config = dict(
    arch='mobilenet_v2',
    model='multi-label audio tagger',
    dataset='synthesized solo parts of chorales (CocoChorales)',
    train_examples=39062,
    gain_aug_db=6,
    time_shift_ms=100,
    n_mels=64,
    hop_length=160,
    input='mfcc',
    spec_augment=True,
    win_length=512,
    norm='batchnorm',
    hidden_act='hardswish',
    depths=[5, 5, 5],
    kernel_size=3,
    stem='single',
    expansion=4,
    widths=[192, 192, 192],
    num_labels=51,
    init='kaiming_normal',
    residual_init='none',
    optimizer='soap',
    beta2=0.95,
    learning_rate=0.0016,
    beta1=0.95,
    shampoo_beta=0.95,
    eps=1e-08,
    precondition_frequency=25,
    max_precond_dim=1536,
    merge_dims=True,
    one_sided=False,
    adamw_lr_other_params=0.00085,
    max_grad_norm=0.5,
    max_steps=1800,
    batch_size=256,
    epochs=11.8,
    lr_schedule='linear',
    final_lr_fraction=0,
    warmup_steps=90,
    weight_decay=0.3,
    adamw_weight_decay_other_params=0.01,
)
Rows from block 8, named by matrix and row number. Each number is 500 + 50 x the weight over its row's rms, rounded and kept within 0 to 999. All counts start at 0. Numbers have three digits each. After the name is the row's rms in percent of the matrix's.
# convs2: project pointwise conv (model.blocks.8.convs.2.weight, 192x768x1), inputs 448-511
convs2.2 100:533507553551482538505482475607449541430412442545579527522608474560487492483515510561454512480506553481495570580583507538530504518509465502472572313491550487478529544469447529514561450543492501
convs2.3 096:528463508434508496565530554479522422549464432499515469440477512415470502494512486484417454529372417437519515496445455498469523461532510528530464549507506498414515589389491417458468455510443548
convs2.4 101:490494529473481603456464582454511445425421502499530506529503469504538458490526402555540516419491433448470473569499482574461467563521611625456525489571440522498528418501530416577572601557477511
convs2.5 102:497534556575480507625484396467502560452557489445413517538487585538466456537487520503460563566571548490578468498527507474506533533490416418549464526509458479552541462467412542612563483528510502
convs2.6 100:619457480491462509553401480521427472526405527410494498500510488486545599528531369500439417524495570442569509515477496476493503451428556564506516409545505536407435473541515481468474550566484521
convs2.7 099:565441525447551453548474558427494457422605561504516496508596523570500469498450538459559464528549563533553422487465576584567587529485560457486501462516418485578479438501600550467545521584508506
convs2.8 099:449503474613507503523563487564388418452501534526512523520519515470525427465579451506432493585531431536471509535596558443388532525407425539452506514499581403465534545528502544559516412505510506
convs2.9 093:497514517530473499541429589561511482469501549536519551614518542553442521524511501469500523523609593572445554480480520556538377538504493508557580488466447521458507489467534544438568533439565466
convs2.10 099:567507530482464546498557432498578542441517450444471523540582449480535487517479503450456557490418580546490568559550471607563491547515533539438530475595500478488486565467504553527448506403417499
convs2.11 099:510537389536401570421408427480535444451487528459467529502541534376416400494539460514454412512501448488501488490494517513516524462528495561477534517555503511520552545438463479563492510485407510
convs2.12 103:597517508543465503541449416464502434574589565414554426487483466443484512598466479440449540562454417516409585496491490572531418526481530532462521488503499508453497470489604407459485516499534438
convs2.13 098:487451548527487443598488498531488508478555461568418576517545466467399440490490448507487445545398509523505556528488495548489477503395498539553608473576480518523480498522532428408455429478392440
convs2.14 100:536441497460555481499498568540458525612463457505382562489467487451468533513470530502534502530456527508553478506436489476441453493429457526465495535532511426482381495505469417601476463486590508
convs2.15 096:535453373457474487459486502388494535560574568457460508441435486432539478481530478506562566496498471568491475460511579517482504483519489598492477514521489480442544413483510575486487471438498554
convs2.16 096:491466607533460468500520569552487497449593509467500454472599438600362550481543584557435498448503483448508370453526434579511523506518526474510527566449427537541536565497454616482545550559481499
convs2.17 099:484471513531495418521530481521503552531448455451457487525450554471525453499538505539583506505427447537525619547381465502487522599525521563449557472520588500473475495549398423481579606445513474
convs2.18 103:478430580534574472513537512434469535557507512549467494513500553450499410399439492474398550542519582558455521497581562479482541420445456543606502516476556532506504505482515412493423472455479535
convs2.19 095:521467584464403478483583545541529527492589495466423504511475569526444480522587521464506491554538521450543541439454542534538582527514539500458522503468484635510485524590520462591613566594565617
convs2.20 099:454536553439543502417415508460429535525489544584474496573538501520491552548535403571472521481540418519511396542475493509457479521472429522519514521460513489521484524521418418493405530483384564
convs2.21 101:582514544511491535509484432353497487547484543499522392490505579513522616462466427538515519464510551508566597565486491575482447481452473442456561558465485497552447513569467563554473432493418467
convs2.22 097:506504580545446447462506502452458544489482531493529509477445537477463639489461507430495421590380401491564446617508545544545431527425428456483470537531544500592411493521542553470546451518565630
convs2.23 097:592515485514541464526457544522487576565512501543536556462555531500528552578442434507504360592522426518513509521536534476499494500509455454513541531596546487405466477404546566508571503537499507
convs2.24 099:571571553414494537521531513530455458411455502406472503415520409542614533573483439479431547547540450579494505630442519475509490587525465502517418520498450476388516538466509456586600559518565484
convs2.25 102:491472600529621485495518526419423398505469494449515451561525535485455498463496499503477525486431570539466453544536523499516469555524531547491519486621481515555560421520453448446551515441479497
convs2.26 101:500424510479529420528410445490505478430515401544552484517510502587477445565445439477520536508500554420487505476473478568427471468534469418529512505543473511459485512525526499582532466592542429
convs2.27 099:445518562569484518598520526489437484563489490494583545506524507518527437537429495497551505498567483494534492463474527524556551398516460497508470518430453504488522503557392460414511494475520470
convs2.28 099:486506518531606441512523520522510458598400499607458549517504375505519504462439463513463473486526599576457523517511473496436530523534429572481598527488537468524457341630474521550488555544482544
convs2.29 101:672438473564436503526542539410477535561567492533450512489492557476532569544547480493500498494432485573509491455444428408482482507521443531541499444529520461545429496512510496509461540471420520
convs2.30 100:519586542482571456500509530566467562501454512529504560511430435559534509516474497552515501502444509551462535530522424453443485459429544483491560436529532471495550564543552519541579506488510367
convs2.31 099:426552540336452470571457471548503431554581584454612481457471540545468481555497438453575532529471396484502480478457452555474525542546483521501564458507429618533514527427451502438506488430491473
convs2.32 101:535547513471455528521499593481577571481552531476582541596540548435403571449439480472502475540482494381514546504504519411581478452525494528497509505472505529479477535432571507489533515537527539
convs2.33 099:439493507544407620449488444463436529418509481532471527509445449474594555505534462526519520487446479439577418562515469493384475486500481463530521453406528475506472447536494470463503507469452546
convs2.34 105:501584583452580547501475463576556477524508607487431590538496503497497500433465539441590522579484504551504507557481502475515523538490477487512530511485559540562519484467541483517475544496553488
convs2.35 102:421508457489448502579507481613496540422470540479554492476505496524516534531444514472349602469515475470429470516565431557517380461558449458487553432508507570504430479544484475442556514595562529
convs2.36 098:500532529493446501456484481543518589542565489484440460432523384421435498497475577513497555471523462518486476492469570522418442461469596482540559508502472537505500457502520488401476491436535540
convs2.37 105:472512443497551483538524563583509509512486497530491507472554497517539513449455550557574464440511384550445554506602470489487440431437594540494577470541458459502449502430472435478578531510467543
convs2.38 100:473522475506479506516617534512526505367520473547466556518413507578482492557542426486441559505502483530564424496591464434572448546534501516395483486534482586400487399499472388449576587582539519
convs2.39 100:608507461464517511527466547477496477450455378518528583487438423541499555515533428525576588535606532509496547466486528413515469475625497484495475538404505525528449455558536534474491481523544524
convs2.40 100:590479617596445503594466438443494524487504556532505488496549506524520496583476502535469513521455447510550679546479420494569523509440477550496624536490542478450502516465531524541463440660429469
convs2.41 104:540408532463480545486486542408441487538519529534493523531509403431413478587450451415488555466456466498588591435451514497448492509501488531466497514536471491489508517539512572462494455526473371
convs2.42 103:516513584481518416522529437370556540435526487511542480498541420471456508496587540540471535467557541461448478420494422526490514598469440410556523579425523497486497476542559504501488435491477451
convs2.43 104:473463549454483488455451486476540482634504489533527487434532523445491457451487507436386508541466551537441444488562495550513544510455572479513498538536498456537410502473571408556541524461509504
convs2.44 101:514457464343569492459464504485487552540456431562421537479508453496478445490516536487486607429488575512564405442551567468497517485466478522524488481455516497503447461469524584408453473498522412
convs2.45 099:470498536644477544452529415545550543499532529587486592563517538545571573486369568501439432508450459436446533526510589466520506498443463469464367491531454541517448481516467429501496473484491568
convs2.46 099:580490506502474449469593534513531494532476460522482494499527594466510507516445486548454526683463590536543507462459467622518395487493483472538584622491424498513445459547559448460503499529543514
convs2.47 100:493569462443461465398512519622500505497468568424518465537474454496526534500519566576462567550476437486456402544573523505508428505497498577534481524563515438462617498487420459517562484379559539
convs2.48 097:612412511528488447412500463497416475508435474516521475479545496578468525491607434548491487527440554529404488478479504506463428482529434496470570553419487490519486460536499531529477481506379625
convs2.49 101:467489494459518436475423503523452579470488615501481476506500427610560488395542589551501515475498519417485532467538492465480498487489495445491499490487533520387494592544595441472550504464568518
convs2.50 098:514442525453434536423504527542479452515474512501471566523482447456405489536497568500558555532516500529519509503380582508555637534508486448443544553497458444491486493573475461512536496528576448
convs2.51 101:376547416477572525469589480565526498569455490466525528537489427537538513434476554642488540460497406506458474514479542525560564515464455437439575523476466523475501508484451503505480503518522515
convs2.52 096:497483543524485522406504501567475418494554416478528594538531538516541575565458437522574501507489448461456379551533543420560454532481491433541474459470600508547498488534492442528562488459564443
convs2.53 098:466464460399513437560525461550485508514479468529542396475548591572560553502572487503502523472378515540542521479537464509513402446493389509510518495493530540468506521491493529560560553482521512
convs2.54 097:557512496405479553430483505487566504554506552467551450442399504462475575504457468572450540465513492510506502495462525517515532522393502485505535502545453457572508562489536389482595477524507432
convs2.55 101:485479523520517481368545503540391462415460442435512521510489469580491539490454435491535500473476459544520526406456406576604461495410445485529521470477540500632474491463516493470498514445514563
convs2.56 098:518501512509604541524491447527522512529626527459488483518540569454565528595505504490439487507462506488510491404481548365487480482476531470524559497542534479530462577451565528481531464561608535
convs2.57 097:532448543505467549525565528622531619501618502494518484518516524580521384414525544496559564560475471495490583537475543463476540528509463465437578566579578474615547588596482534436535604428476498
convs2.58 098:530448568471492504418496558500483505421489499505570466571551447410496470528575436477511529476536527514429462484579499447567489500468481487471562622487554530500536501441547470509570591391436405
convs2.59 098:513438467467559453427486568433524436480438521554577475525557577570396471506512499415581577564467514479446582573426525544490523521475576516510464415529494551482582526483550453529485537549425476
convs2.60 098:496412419547498513465519548500532479451509451458443583490407538488476492491509488478498465554547497435592589459423464562547640490528475490486541484458479408549527566460441545586501611472541469
convs2.61 099:434491462493562553537462542506483429576436460513535514454526487464530525410446465453536457512513490471548501580432564561427469495558481526510404471549427477512489467542505523555475427493437478
convs2.62 102:560436446598450519520520465529412578500477515464567460452480547469517522579490496446478584519443527527483447633448526571553475563473484562413458499380474484446521472439547560604549486500498451
convs2.63 102:558522436406564422435545511603446556476464472453425568602497471619508482529475512475520477461440515465462479482432522521526491505558410429491477502492516490450546520493476587582530444453499556
convs2.64 099:461490624527453500495492581565477462437503520579538520549500473484500586515550514468474444532483552456450491521600439494491467559489437480425555545502563489568512431557444465544465498454436555
convs2.65 098:494414517566545502503447463467383473474494552476489482519506551536463531485517557530436479496535483541459501460481542577418522539548551579555546481444504422383504514589435523510491515515443492
convs2.66 101:476541413544565527557519398583456495528468413470488448409464437517521533500519541456557529570412519511630459537473414484507421431525508499574472426490525455512472560497507455511566474494513451
convs2.67 104:545532396494459489501372481448493418529549500512470434483484383515446539483456410552498527455423570418531486530484586481495501461501478558433481578553473536514559486556515448525497488465423523
convs2.68 100:473549567548538555498517506450468493550501418498445546469435558525527449553453452528470520447539393485491551501572528558498544506526427440477462532514476470565509486437538530584549527480554459
convs2.69 101:473552522482541544528517567419473516470510472505494511580435504587501475499544446531573569412457484536488468528555577541394485481408512478413460520617464483467519412479534532456475524534542448
convs2.70 103:518487486621479606433495478585458490551534513479493477665430465407457586544575593490523547511500544483493490503493487439569592610546450541513562656469467602477631517433553566565460462464421480
convs2.71 100:459550494493454405508418511486581463482477586520490536493461536432473530466493523567470514543523507526512562569536514434648519522506440452467567441546526516475477506448575467436450518478463552
convs2.72 098:551559539479539450525575537504544473475546469417522411446465431557499513474537437462567513547509545547458472542443549459491517547522522554493432489472375437537497508561444535512540528544540467
convs2.73 100:493457479464504454531488520481553457574517482581543548445497482525492421499485398563536577453525520459452560506534537559491460480527472522566560433486485527373450533527457527574496534547534505
convs2.74 100:531470481420452535434501471521465572544495506505480456514613481454524421412481479578507467419496498555608463511550488492551565346512482552456480458619422531606527509430506518480531582473516413
convs2.75 100:434473513529496466514485469585475468506577499501489377497474543407511478583518452593533541596516435588486471532480532524476523547458439485496540549487515536502551472521512580529486535396585569
convs2.76 100:483553585459519494523454519418476466441533478551522492541547513491518437524390509441478518503443526514449511499504489539567459534470506566465562406475444422560500592502470529509529500407501450
convs2.77 098:426533489470527507470433534568442449483487473483523458463449501419563477542432525503536557494538507473492456568484485553470501473549461569588520430546466559448433459417516500454478558518507468
convs2.78 097:551449477514626493561489511379544445490511495489459557471583487514513504508471461591528540488530506450523553560437473471541492447482446456495572542478518489508510510472504521484485532530581550
convs2.79 095:558519510526472450532467453543429487520472517481567477537530491549448462441488481507447523558505392449458538517456570548498532503532469495555532581467463585575422471461476484556455451492512366
convs2.80 097:542522584475520419457515558543440432452521425530463456484412540638453509451503586534524450419413498536624492473474399581521487487477470531438481367523491530535452579536447464414497570463451602
convs2.81 104:422486532445442554502444439521444476494552512501473488534495479488474522507458566452560467349472494490396518497373428549552432502442542592535571375561530589468454461540563444501568522519534479
convs2.82 102:545454536487538510500520541490548493411439572481456493529554515460488519509475507509512489480603475553462586551479474497449486488536474451553469578469540476514472415444457534529517532459521496
convs2.83 095:615447551474475517437502503495468414452491499432454371513504491388423463508611521554553511501539437522485524534492470486595487520529510497461481439535485479484540543510538496500512484492565540
convs2.84 095:560476454600520489524531570408532520489432485430502548443536516475502491533508506507451554397479548621476509543460434563485493527424584591430459497420567537541441625445525458556450530535481447
convs2.85 102:553552555547427468359531477480495533582492528542410502500538534613503485561516546498430527527527526461409461556542459499439484543359499467497551572490521470515487463493502550443589453474497434
convs2.86 104:526500501459566513506513525476435463582516601563491591525567526441484492481512531482384572510468507424494481494523415532525509448495449402494471517528432579493469416621481504516564556528461462
convs2.87 102:524550387522459566508478522575548489506481626446548460421507433470474554586435486556513555581554491461500595505483501588548444528496533415510443528454556485505558548549470507453499554524527399
convs2.88 098:499452428556529520543516481543485472516537420495517558461449541560515545489493511505650485388591500542489474472505535398502431495472491532520467489476508431506564467462529465476549604424581519
convs2.89 096:454528521399496537442503528546510523526476489497489489585514459523420500481487485510441422518531444509512510485498481621431488482514593521558452572513561436395555429518506466436472478433465496
convs2.90 100:558413481409479412523440408429511507490454479486489539532534509388419553577506541573500554497506480504546535454496497411472503484446524511620633515468485460568520560435579527489580523464584521
convs2.91 100:471536509542490482490507469439469469503467518530488542485446581559485493511465485520520498626424513539498529518551531531535548531557461477570444526520539458560417499507580410463410513466392557
convs2.92 097:492612492531503582512493412400481504503530513526480550540481492496456400511470509383494465519476552508514469506480530528493518510575477473521597510465557505568517414506474537623529493416482510
convs2.93 099:541472544488505495527524487434471567490527548591517558478505486442536506468555459447504537513455441487515518494480429433477467570576517509514541440466465480524553493428517466476404479459568491
convs2.94 101:481498467428453469457460523552489440495410409525509493514509485532465541504435477502600403490504495515391509434534490470502505510430501566430600532519446509553518491476523455541475542475453562
convs2.95 102:530440537502434460526441571379482605512563539503452570440560515508511520462441538483483558514490454486438468469460517570455565558520491532447503448392554417427511430513513527538607485534449412
convs2.96 100:431517488464540521534413486591594461500548555454429413454499555564474573639549475503476484582573529539474587463463508497433498451511456493536517504467536408493524391447527429482481481471570490
convs2.97 101:468495523491495470477538483564482409560401442551582466549496442478479419346555522484446525525363512557561488608481556483426483502582461528476417529551476425482547496578476482487459487503520459
convs2.98 098:424477527604423468531527529520575414526448497407516473617549493480516490477567504521486538448501490485419373456476481634583457540529439506457520460480498536528481504474478409489529442586583480
convs2.99 103:510546509495558471595497479589498603504523544503549479509479499500488425576477519473580459547438463628539570575504462439564464478600510475502511442551446530515552534605583516478496462554469509
convs2.100 106:498463462360553532440494477472492576493549511502444544513507529533539482570476637474560499512501482561522575537478432414506501530472579521488560560483469530420532578449491445560518434461518442
convs2.101 105:497481535442545564511503510505492482443537517532526508572579480482598495472552528507465598490536507446447574532455624554470463566510531504496507628540552434497433510526575513388457571460407516
convs2.102 099:570527429544510586448451405514430391518492468454452519451601428469519514457508453512496434374416466530471378508510587499561503458451485532499521479470494497509543468473468469527583579434534516
convs2.103 099:500467546471537487515471537522539609532571495403505409483480486566511521481512427551612433443480524494429478370530598466488491437430500534484303408470569529531556500517453536473555481482485497
convs2.104 099:517450502496432504389480518450547499482440434476443585522486516427491451539524498552519571577505524498480492441561477485478556449519553491463435583557514545482478445477493392500562453429464522
convs2.105 098:462512455540535462477412450558537519518429547573500493516394465548560411451551503532438536460477444559489586495548434489505447595486446517512484525596558651524526522556507510539536562515511515
convs2.106 101:436591504550509481451521471480515532557501505444492553528517496500500555496449546539561458543475558544458527441425535514502555494448561485469495443535448504478509551474494529526444508501522574
convs2.107 101:466504556598604521553562527496557460428394470581472522476491548544438510428497443457498515514537503477502449594568407529570520435478531534518526514479522471521522559534530558483416517509506540
convs2.108 101:448510543477417562512494581449464490448476429511454537454461458524431461547526509540465500550557451488557511400544474609425528549474570478437430438562586563501453541498451482478548397517459431
convs2.109 101:550506431469485548521517446562479598537582527378547500531596580484480578419479491512462462471537527429465540465564366506466472507456422481541596534541468511511481481554509442457500460549520618
convs2.110 098:498469617517534467465460554440521427497467541495455554500427470552436580447462516446489451528562391547483540510530605459494524537510465499467594468490422510425479526496587448559506489467513448
convs2.111 101:587499540603426489480522464562491496558538517536637511487429572547529413521508536509555423463447487425505550508432467477555488519520472491461548508478544499485558507444549490382475517525511461
convs2.112 100:544438530471581524497537525537515518500598513497495541552516528522584449510509489515517482499491564488531478461521517507484532524496478431566455482478549422437536564491450451563478403560487526
convs2.113 101:534438502480453509550489436524524450535460605503465504518466572512512504472409566573561535515426464509494480540423469491554483528492360584456604488477502544506547384540393494594484516492549570
convs2.114 098:461475541438453506524518550497486485487412511556521586568434496514606494444455498556497539428509543533436526445460445519615372484466514553450595485485495562554631523464476577451556486475397529
convs2.115 102:558557456452602526531462555476480482383529583529515536510428525535433452408487540553595433422512557552476502492545626486453523477500510577448470476486480565581491483470495498542552429368529540
convs2.116 100:392566467508449575515552509516562490504473459471580523522490495525498439563487491439469491452431437551507587401433553491465561543607479505526539503517461461496447573491471578555531488466665503
convs2.117 099:482575554432487473516545546540510531438520425506463437494583513582452525449417528477420614539543444414511482513525507442470514543462510533542474536483477487502481535451455590435548524455470455
convs2.118 098:410488508480527488503553384462554520484528417532506480465468552401489504457420539534564631498603471512443486491490516506545434481479391559510494448515577558400567560552493525528530501475481536
convs2.119 097:508513456512515456540411610570483474472393498510481546461471483533512494459403469584498533551395482501448506418527495539425415562503517474492506497532446477579551480449574534492559449561535439
convs2.120 100:461424432527433396549456463501479562497458436543506468508540553464478559514470538445436442499476425459406493539460546455491466439516486502521504568629535467586480542578590459483483465627490530
convs2.121 104:427516456427560484419493387460451570546487436579439515588545501567510511505543416434514342500452598526561467397490471512439449449514415546569476485471516502472442482545451547569519429483576475
convs2.122 101:512512515482537469477497449522472408557517490451485548530528543493504492506560529475469452514519499612510512561482484512461495454566491404470529505551515429442495473505455531456425564431380465
convs2.123 102:496579530512505500457520525612556440514455503391478515485470558507479480444512494563533579481443535530530540533411507446505432510483472444562509488469507497532522581456585557454447482611535593
convs2.124 096:518425465525454529509494510397445595435544591490559473511575461447438514487455516545569515559535503409490516518442559506467604516562463509483500513529487554512477429480511483607496516595432521
convs2.125 099:481520566585458444577472497492402491469524429497449561497584452431483526583514459557515511497507463465458562437498596511541465550403517554492423577424469524470490490485473466423552477548458553
convs2.126 105:551468428462460479359478626492476536464579484431553517550606438531505451489508538481490505551547496537384485528383469552459543445455479550463383507493560579500442506518547452426551497439435524
convs2.127 103:403548467487566604494501518559509508480567456487490523562493433558488468452579583470406482469537479531538612528597472415500517516465459473507562431424432538450484490494528408550500528524537416
convs2.128 098:531576484551538477482396507443558516514454525522465611525568552536551464516451557469510468435506515525454435476426477562441528465518450569554462420467541521459511480556436543502588476508487517
convs2.129 100:457421544512510552431535611500414531579520462508496519498408510466460501510480472431459516477628516494507581482500450532525558562470523524476476476586541474520441494451513466445523522645606530
convs2.130 098:505512482605547585501533497441457499458522541548511425551492461540537507429496516479552414558489566473531460584439469401557467534518476436521597434554557411534476466511445449478531413499467622
convs2.131 102:434557583613495515481503552500417517485500481485429524477522490419472528457486416528483491561541590488485498534485422511527605575517454554477530474501598537570477516510426439471504598496460477
convs2.132 102:460489480554537567513499600524443503489553437510548442473519551541469552389522471437557498538530483576537534524571687425496530472541477472603518438507433564484541571544585471536593507427540531
convs2.133 100:509519520598562558573511538517581510566483519493502476496498636606528559462499554595572453527537378541502576447494494544432535542579540505430539383593524431395524545520495489521508560479543448
convs2.134 099:471440572516481564540493478520530462608532416431525557548563483492519541519397499547516549467572460562550476529547483593570524404533528521541433570469499492530432478388544551472585499419519512
convs2.135 100:466596455538456490517425484503545505567491509507514498522597531547544438595578523520500547440544351519444474492504531535582543544465410436481467509433507513468460473510542537552553474560555552
convs2.136 101:498450465535562497490507534468555357495386470543571420509487518484421599491482574402472417479511527481519495465493498444486454511500483395418385565526450464497454499509491463442438488570466454
convs2.137 100:534483491549563462514491427517553532450624525466471435498540547497544452525484562499532494492459451578590467479502506552498477537467485457407561405497532514464565504534536421560604536445515442
convs2.138 103:526597428509511476485516607606450454510500458532470561475498401576530518532537482376526565548514518513467451521519574599477467439505522529525552595520483574543478561617458521560606498539526555
convs2.139 095:489538530468498581437453553496564484592506489505490467488466485502534424481491518545520497522524498455511554379547454478605546520510466446400542495534475541585501504409596553557537521454563470
convs2.140 101:525430426482532518474408474544617502520519517444454489568425473472478539521492534530438495375479590589402501604504405542443533500511530490532486412480530445480434492402486536552499555469485538
convs2.141 101:443532516492462553493471496447557508555490492447483496409547409558541501489471523557554543445510421502554527484547553557502559546572514468577465553580392456497544422486462469464537592490451518
convs2.142 101:463570476406490439460542408479476517441518523479413583467429479471532600483549528489545442542503421456587374458426401477488428499502561489505462628592445514516461532465544412388513582518504576
convs2.143 098:516447413543548431514486499560531518540569506517570562508576519491561570440575489462480530575466483492442493487480546547444529444487566416504484521535475416522430467596567551535486531524582488
convs2.144 101:518526556459482506456443396476471493563482444486442562505528495497436454521456519498564453491469454410453550463492488518508588516469531507492485600546452548509527530510495516650509501484468590
convs2.145 105:575596510541477571410431540513438516601504375469516525551409581459484624471560518523456422434463543426461448520537492514488514511482491471445583555521444376493469588383540514509502511441436400
convs2.146 100:477454550547459460530465520529543356482416496440515447507489417493601538466537475447525538482576487471499535439416501601482518414519471524560516498435442504520557494464523517639490572490503485
convs2.147 104:471531455549591435513572546577521528539564541499505554586372346532456531433470482552446451514511561493491496575440572444421488497564549491390505518526487501509468549539536488521444515580510488
convs2.148 102:434553548515566515531482503516557522427484403466474547506470540456422533498546581541500530520442546488585533546444452599566533539548476536504363637524479518494523563506536484524460493522439569
convs2.149 096:470562546433527436564455533500499513524577481522481476545512537532507518459485552414540524477609471442550532482484580517534434556449555538466582515527524520490477442520501433570539534456630495
convs2.150 101:509555622540471486575402512511472444494511472461557410506511480522483454504426548475527544563449548547512453590515494554511562531675460547412508506470490522462500521463493521479521533544439492
convs2.151 099:447436480431514536510474520558491479485511554511479449438526488459492444540524394532503560529474473448476470466580415457495540569449503503556440460484534541453501432570512573379427492499511470
convs2.152 102:458593503596519534522556502501543480479473476543506569554473465516473388504488531537454568522457551512425580468515500506444530470505438496475496509463524528588498431491520496541427537443471486
convs2.153 103:533518517539541458524428540455465442385542430454496524529528578511498486431467411491479494503507516388551572479495531494452481517495512501392540552502627546528507490399532505566410500474460477
convs2.154 099:543429420503469520559530592450470559589479584555422523549521410529502512432446529492490467448477486529574511435533498545500543487489494423502575569532454462553577568449521453497505489559530439
convs2.155 098:431529480483526498437542464484518571468475412488527541499571586448487471475478462531499440516468518539512457564515440524470435428511534443543475480568546559546412563534518429433503479521466449
convs2.156 094:519560522493527475474487563441508484467526466448562512546451448423467461405473559409446431582436503530476489507559535501475560432517511398569474563459424554589464457452451547460513440459540504
convs2.157 104:497489485478582384497528633452516555501512518475497519429473421515479622567480509549463557528508462460376489430543449532513491558535539494529439532517463517463432603400522408397525499548429508
convs2.158 100:534448435604488554522507472497515395472532488508485556453500457523554556499515514488465536592451561409487522495497487425457412461461556493495581565551495536461543560476488553510433549503576535
convs2.159 105:514429564465421544507384506444543483557530475438597454516400537443450539561443587575444493532420524489562590482430453437560491514483510473424567524547427514425498504515566574584536502533536523
convs2.160 099:558460444638506406533374566495508556548493447441526471471483458509477476550392499486491393549547419588430489435498492545417542537525487439517541456477505567466486525507488553469518548514572488
convs2.161 099:482446526480517483518419588505486382481539514636523549463458444561407518559452570464539547464573590387392498439516486434543594493514542507567522617467488566473495452519528472480522558549424498
convs2.162 098:426519564413486614501489532457474446467527481460538462400565438529530540496399534555482543595504472497510583512549564420484466451518540414647556468551477424512510491434468539516500499552478496
convs2.163 102:417495515514485491581457438524544512480400560574514472461461406453541553527470473535532486482506387508476513552526477581572483475528512442526588563478509564492545471466423463513536512497492504
convs2.164 103:442565474487445494490523408490500484549486501505539451484474451551530522564504476515374537485576420462477428530493563493502466449428528416449565413437485531484499510535426386554441493472475462
convs2.165 103:477452526382556399529447504513373422497576422492449470499502551508478485551562515427556593451453545542523498487568550461517393416443552396396549513526565556511498523522459377465589470514479373
convs2.166 097:579390473465524508491479463449446405407495501474455460474562531468491526535476488513519562500429488423586512447482555420444437439489537467476535538505496473572518550551380481526403438500552447
convs2.167 101:539438489548455515494611593403507520463554483592449489483502491534555473518539606457546541565499564415533544527417454482557495534511472516511509615565544458441516558468536500551456515603489502
convs2.168 098:503473461475530541494505531437510559521384631487537491507456454472485503530594492504519460487482595558484404448630453527409487452424435527504580505563459510456468472470498516513517502534464419
convs2.169 098:502477520411437499502453539413486533518550511449480462515453460556492473475549458424477482526558565512518532463527443508526461486516540436504526524478569538434629470449513556475420532455488575
convs2.170 097:533518436554564482569450442439431466475507527469476518498476611466561499533508482486475519405474418410538544416316424526582535465501512524386495539552537447492658538559517488426573456471519490
convs2.171 096:473514521502491578560551404520407489471484530443501613548459563550495407630469522569420469481545493509489591502492541473473537482470499445465408440559507533545567497552430506567567565442577451
convs2.172 100:501435465478440502509524553563424445429549539505507465529543435510545470584440469435537513659513480543528436544467551539470390521475497509532437565475557512436406567502477529506495518524554478
convs2.173 103:476561492472531513555528376559528451491506438496591458442509514585507480634460539569461444546574486477556537433483450490556560516493421447451518478461567451571528457582472558526476547517542464
convs2.174 100:550426467577485456545552556470488580478479499489528499487534470508483472520501568583435471452502537537404458496522597510546445494492490533467519492533482473505498550463504597514504521557519410
convs2.175 098:544572472494562447459548479568453474554450418473447421558448418510571482442437520575434508543517523436551567461495595474381434449518518444531434475506511532433454444499457591519474490441515550
convs2.176 100:555553419482527594580460598510466487492490474501473440534437485417451481457498448502499454493472483514469484432514472485532438590480460519516462472548460581461442466476522503427518559478520591
convs2.177 098:466533478481490465548497429565489522408484529498534528502461544532533490464602443453502473494521444514493565436494458516466465481455491496540475558441501549452589489503475561556508482550469496
convs2.178 099:573524420471473433541600480492453474485520548503508508480520514484436433523497522528472475498555466475502428559509477532556510521430551518504504560451558525545480510542492484577470462509372447
convs2.179 099:506529457492529543417514482544434572436532576431509436507487443568485427492433407517561484541452507569602460531513435560515514530497512547586440454344513549503489444519496469487590449552510501
convs2.180 103:537530458450469509557511467485526510462431543461419539433512581551430489450406496501474494576522511400580495515475450582448568446417475398478545492437452470537479480482490539462537496462582413
convs2.181 099:503516478537568491458530484508479426570482460510500546476444470500515500529495455536530586512486397513556516557519428515472435536434422550551494593417481504494472414501504556479532472501551567
convs2.182 103:498461443527520493514508501508426503471535533575550518536507530519510527517525451433622490482490548517525462471509503432483523586510505575501438509470510580619460457499446492535491522409475563
convs2.183 104:559497518438496514482488552465562504423569488504530498566518488474438485558510471459499501586455512546553555501465474599422556585514493550559509454496520549585506575450332512566492473467459488
convs2.184 099:575473425472468540431509492466498539483438483437505462541578550484553486435505490473595510464489521483486512495548554461433470479572472489544400452534472564451476452543524437443509519498523556
convs2.185 104:557446421525426531552488422515547564414538485509526516522558451406449460490544509513529539540471465537507476582430599494487472497517405479588484438411488525456483523533492472472565541447466526
convs2.186 099:536607549504452504494500540569538452588481527481501465403518524447526473507462492519478522474504531471483454541566496469545463500500551537443533595526536470503598470518520561462533592479453533
convs2.187 099:494596493585489517519472476479499579607485533511504533551435450536444532511602453502517513557509386538500512497445426358562482529502525510534471483545436511496539542491480508546450446419542555
convs2.188 104:459470484524428471401524497418498499531527553381425543479497467491595518540470445471431478464445501525516548497476572576513554456460538518512457418468480486550442500617515443474420457504554476
convs2.189 104:530521459419420476526558489479502545505436469490465450477512498488495510520457452506615491477488531459544568522540427506406546578541523492501522567511491550584511578491490513553555540480485607
convs2.190 102:592518401447516448454589488536418454477573497561587603434602482471497500566471458488495545566467441544532431433467527515450517450468550473541501480501455409517524494584496518511437447595549540
convs2.191 102:449459514530483510564374559460486395527489504528528542544484443562485481441492562530442501491541505534496457579466432499484389465583505528587559500482408412411459519505545447412533470505475453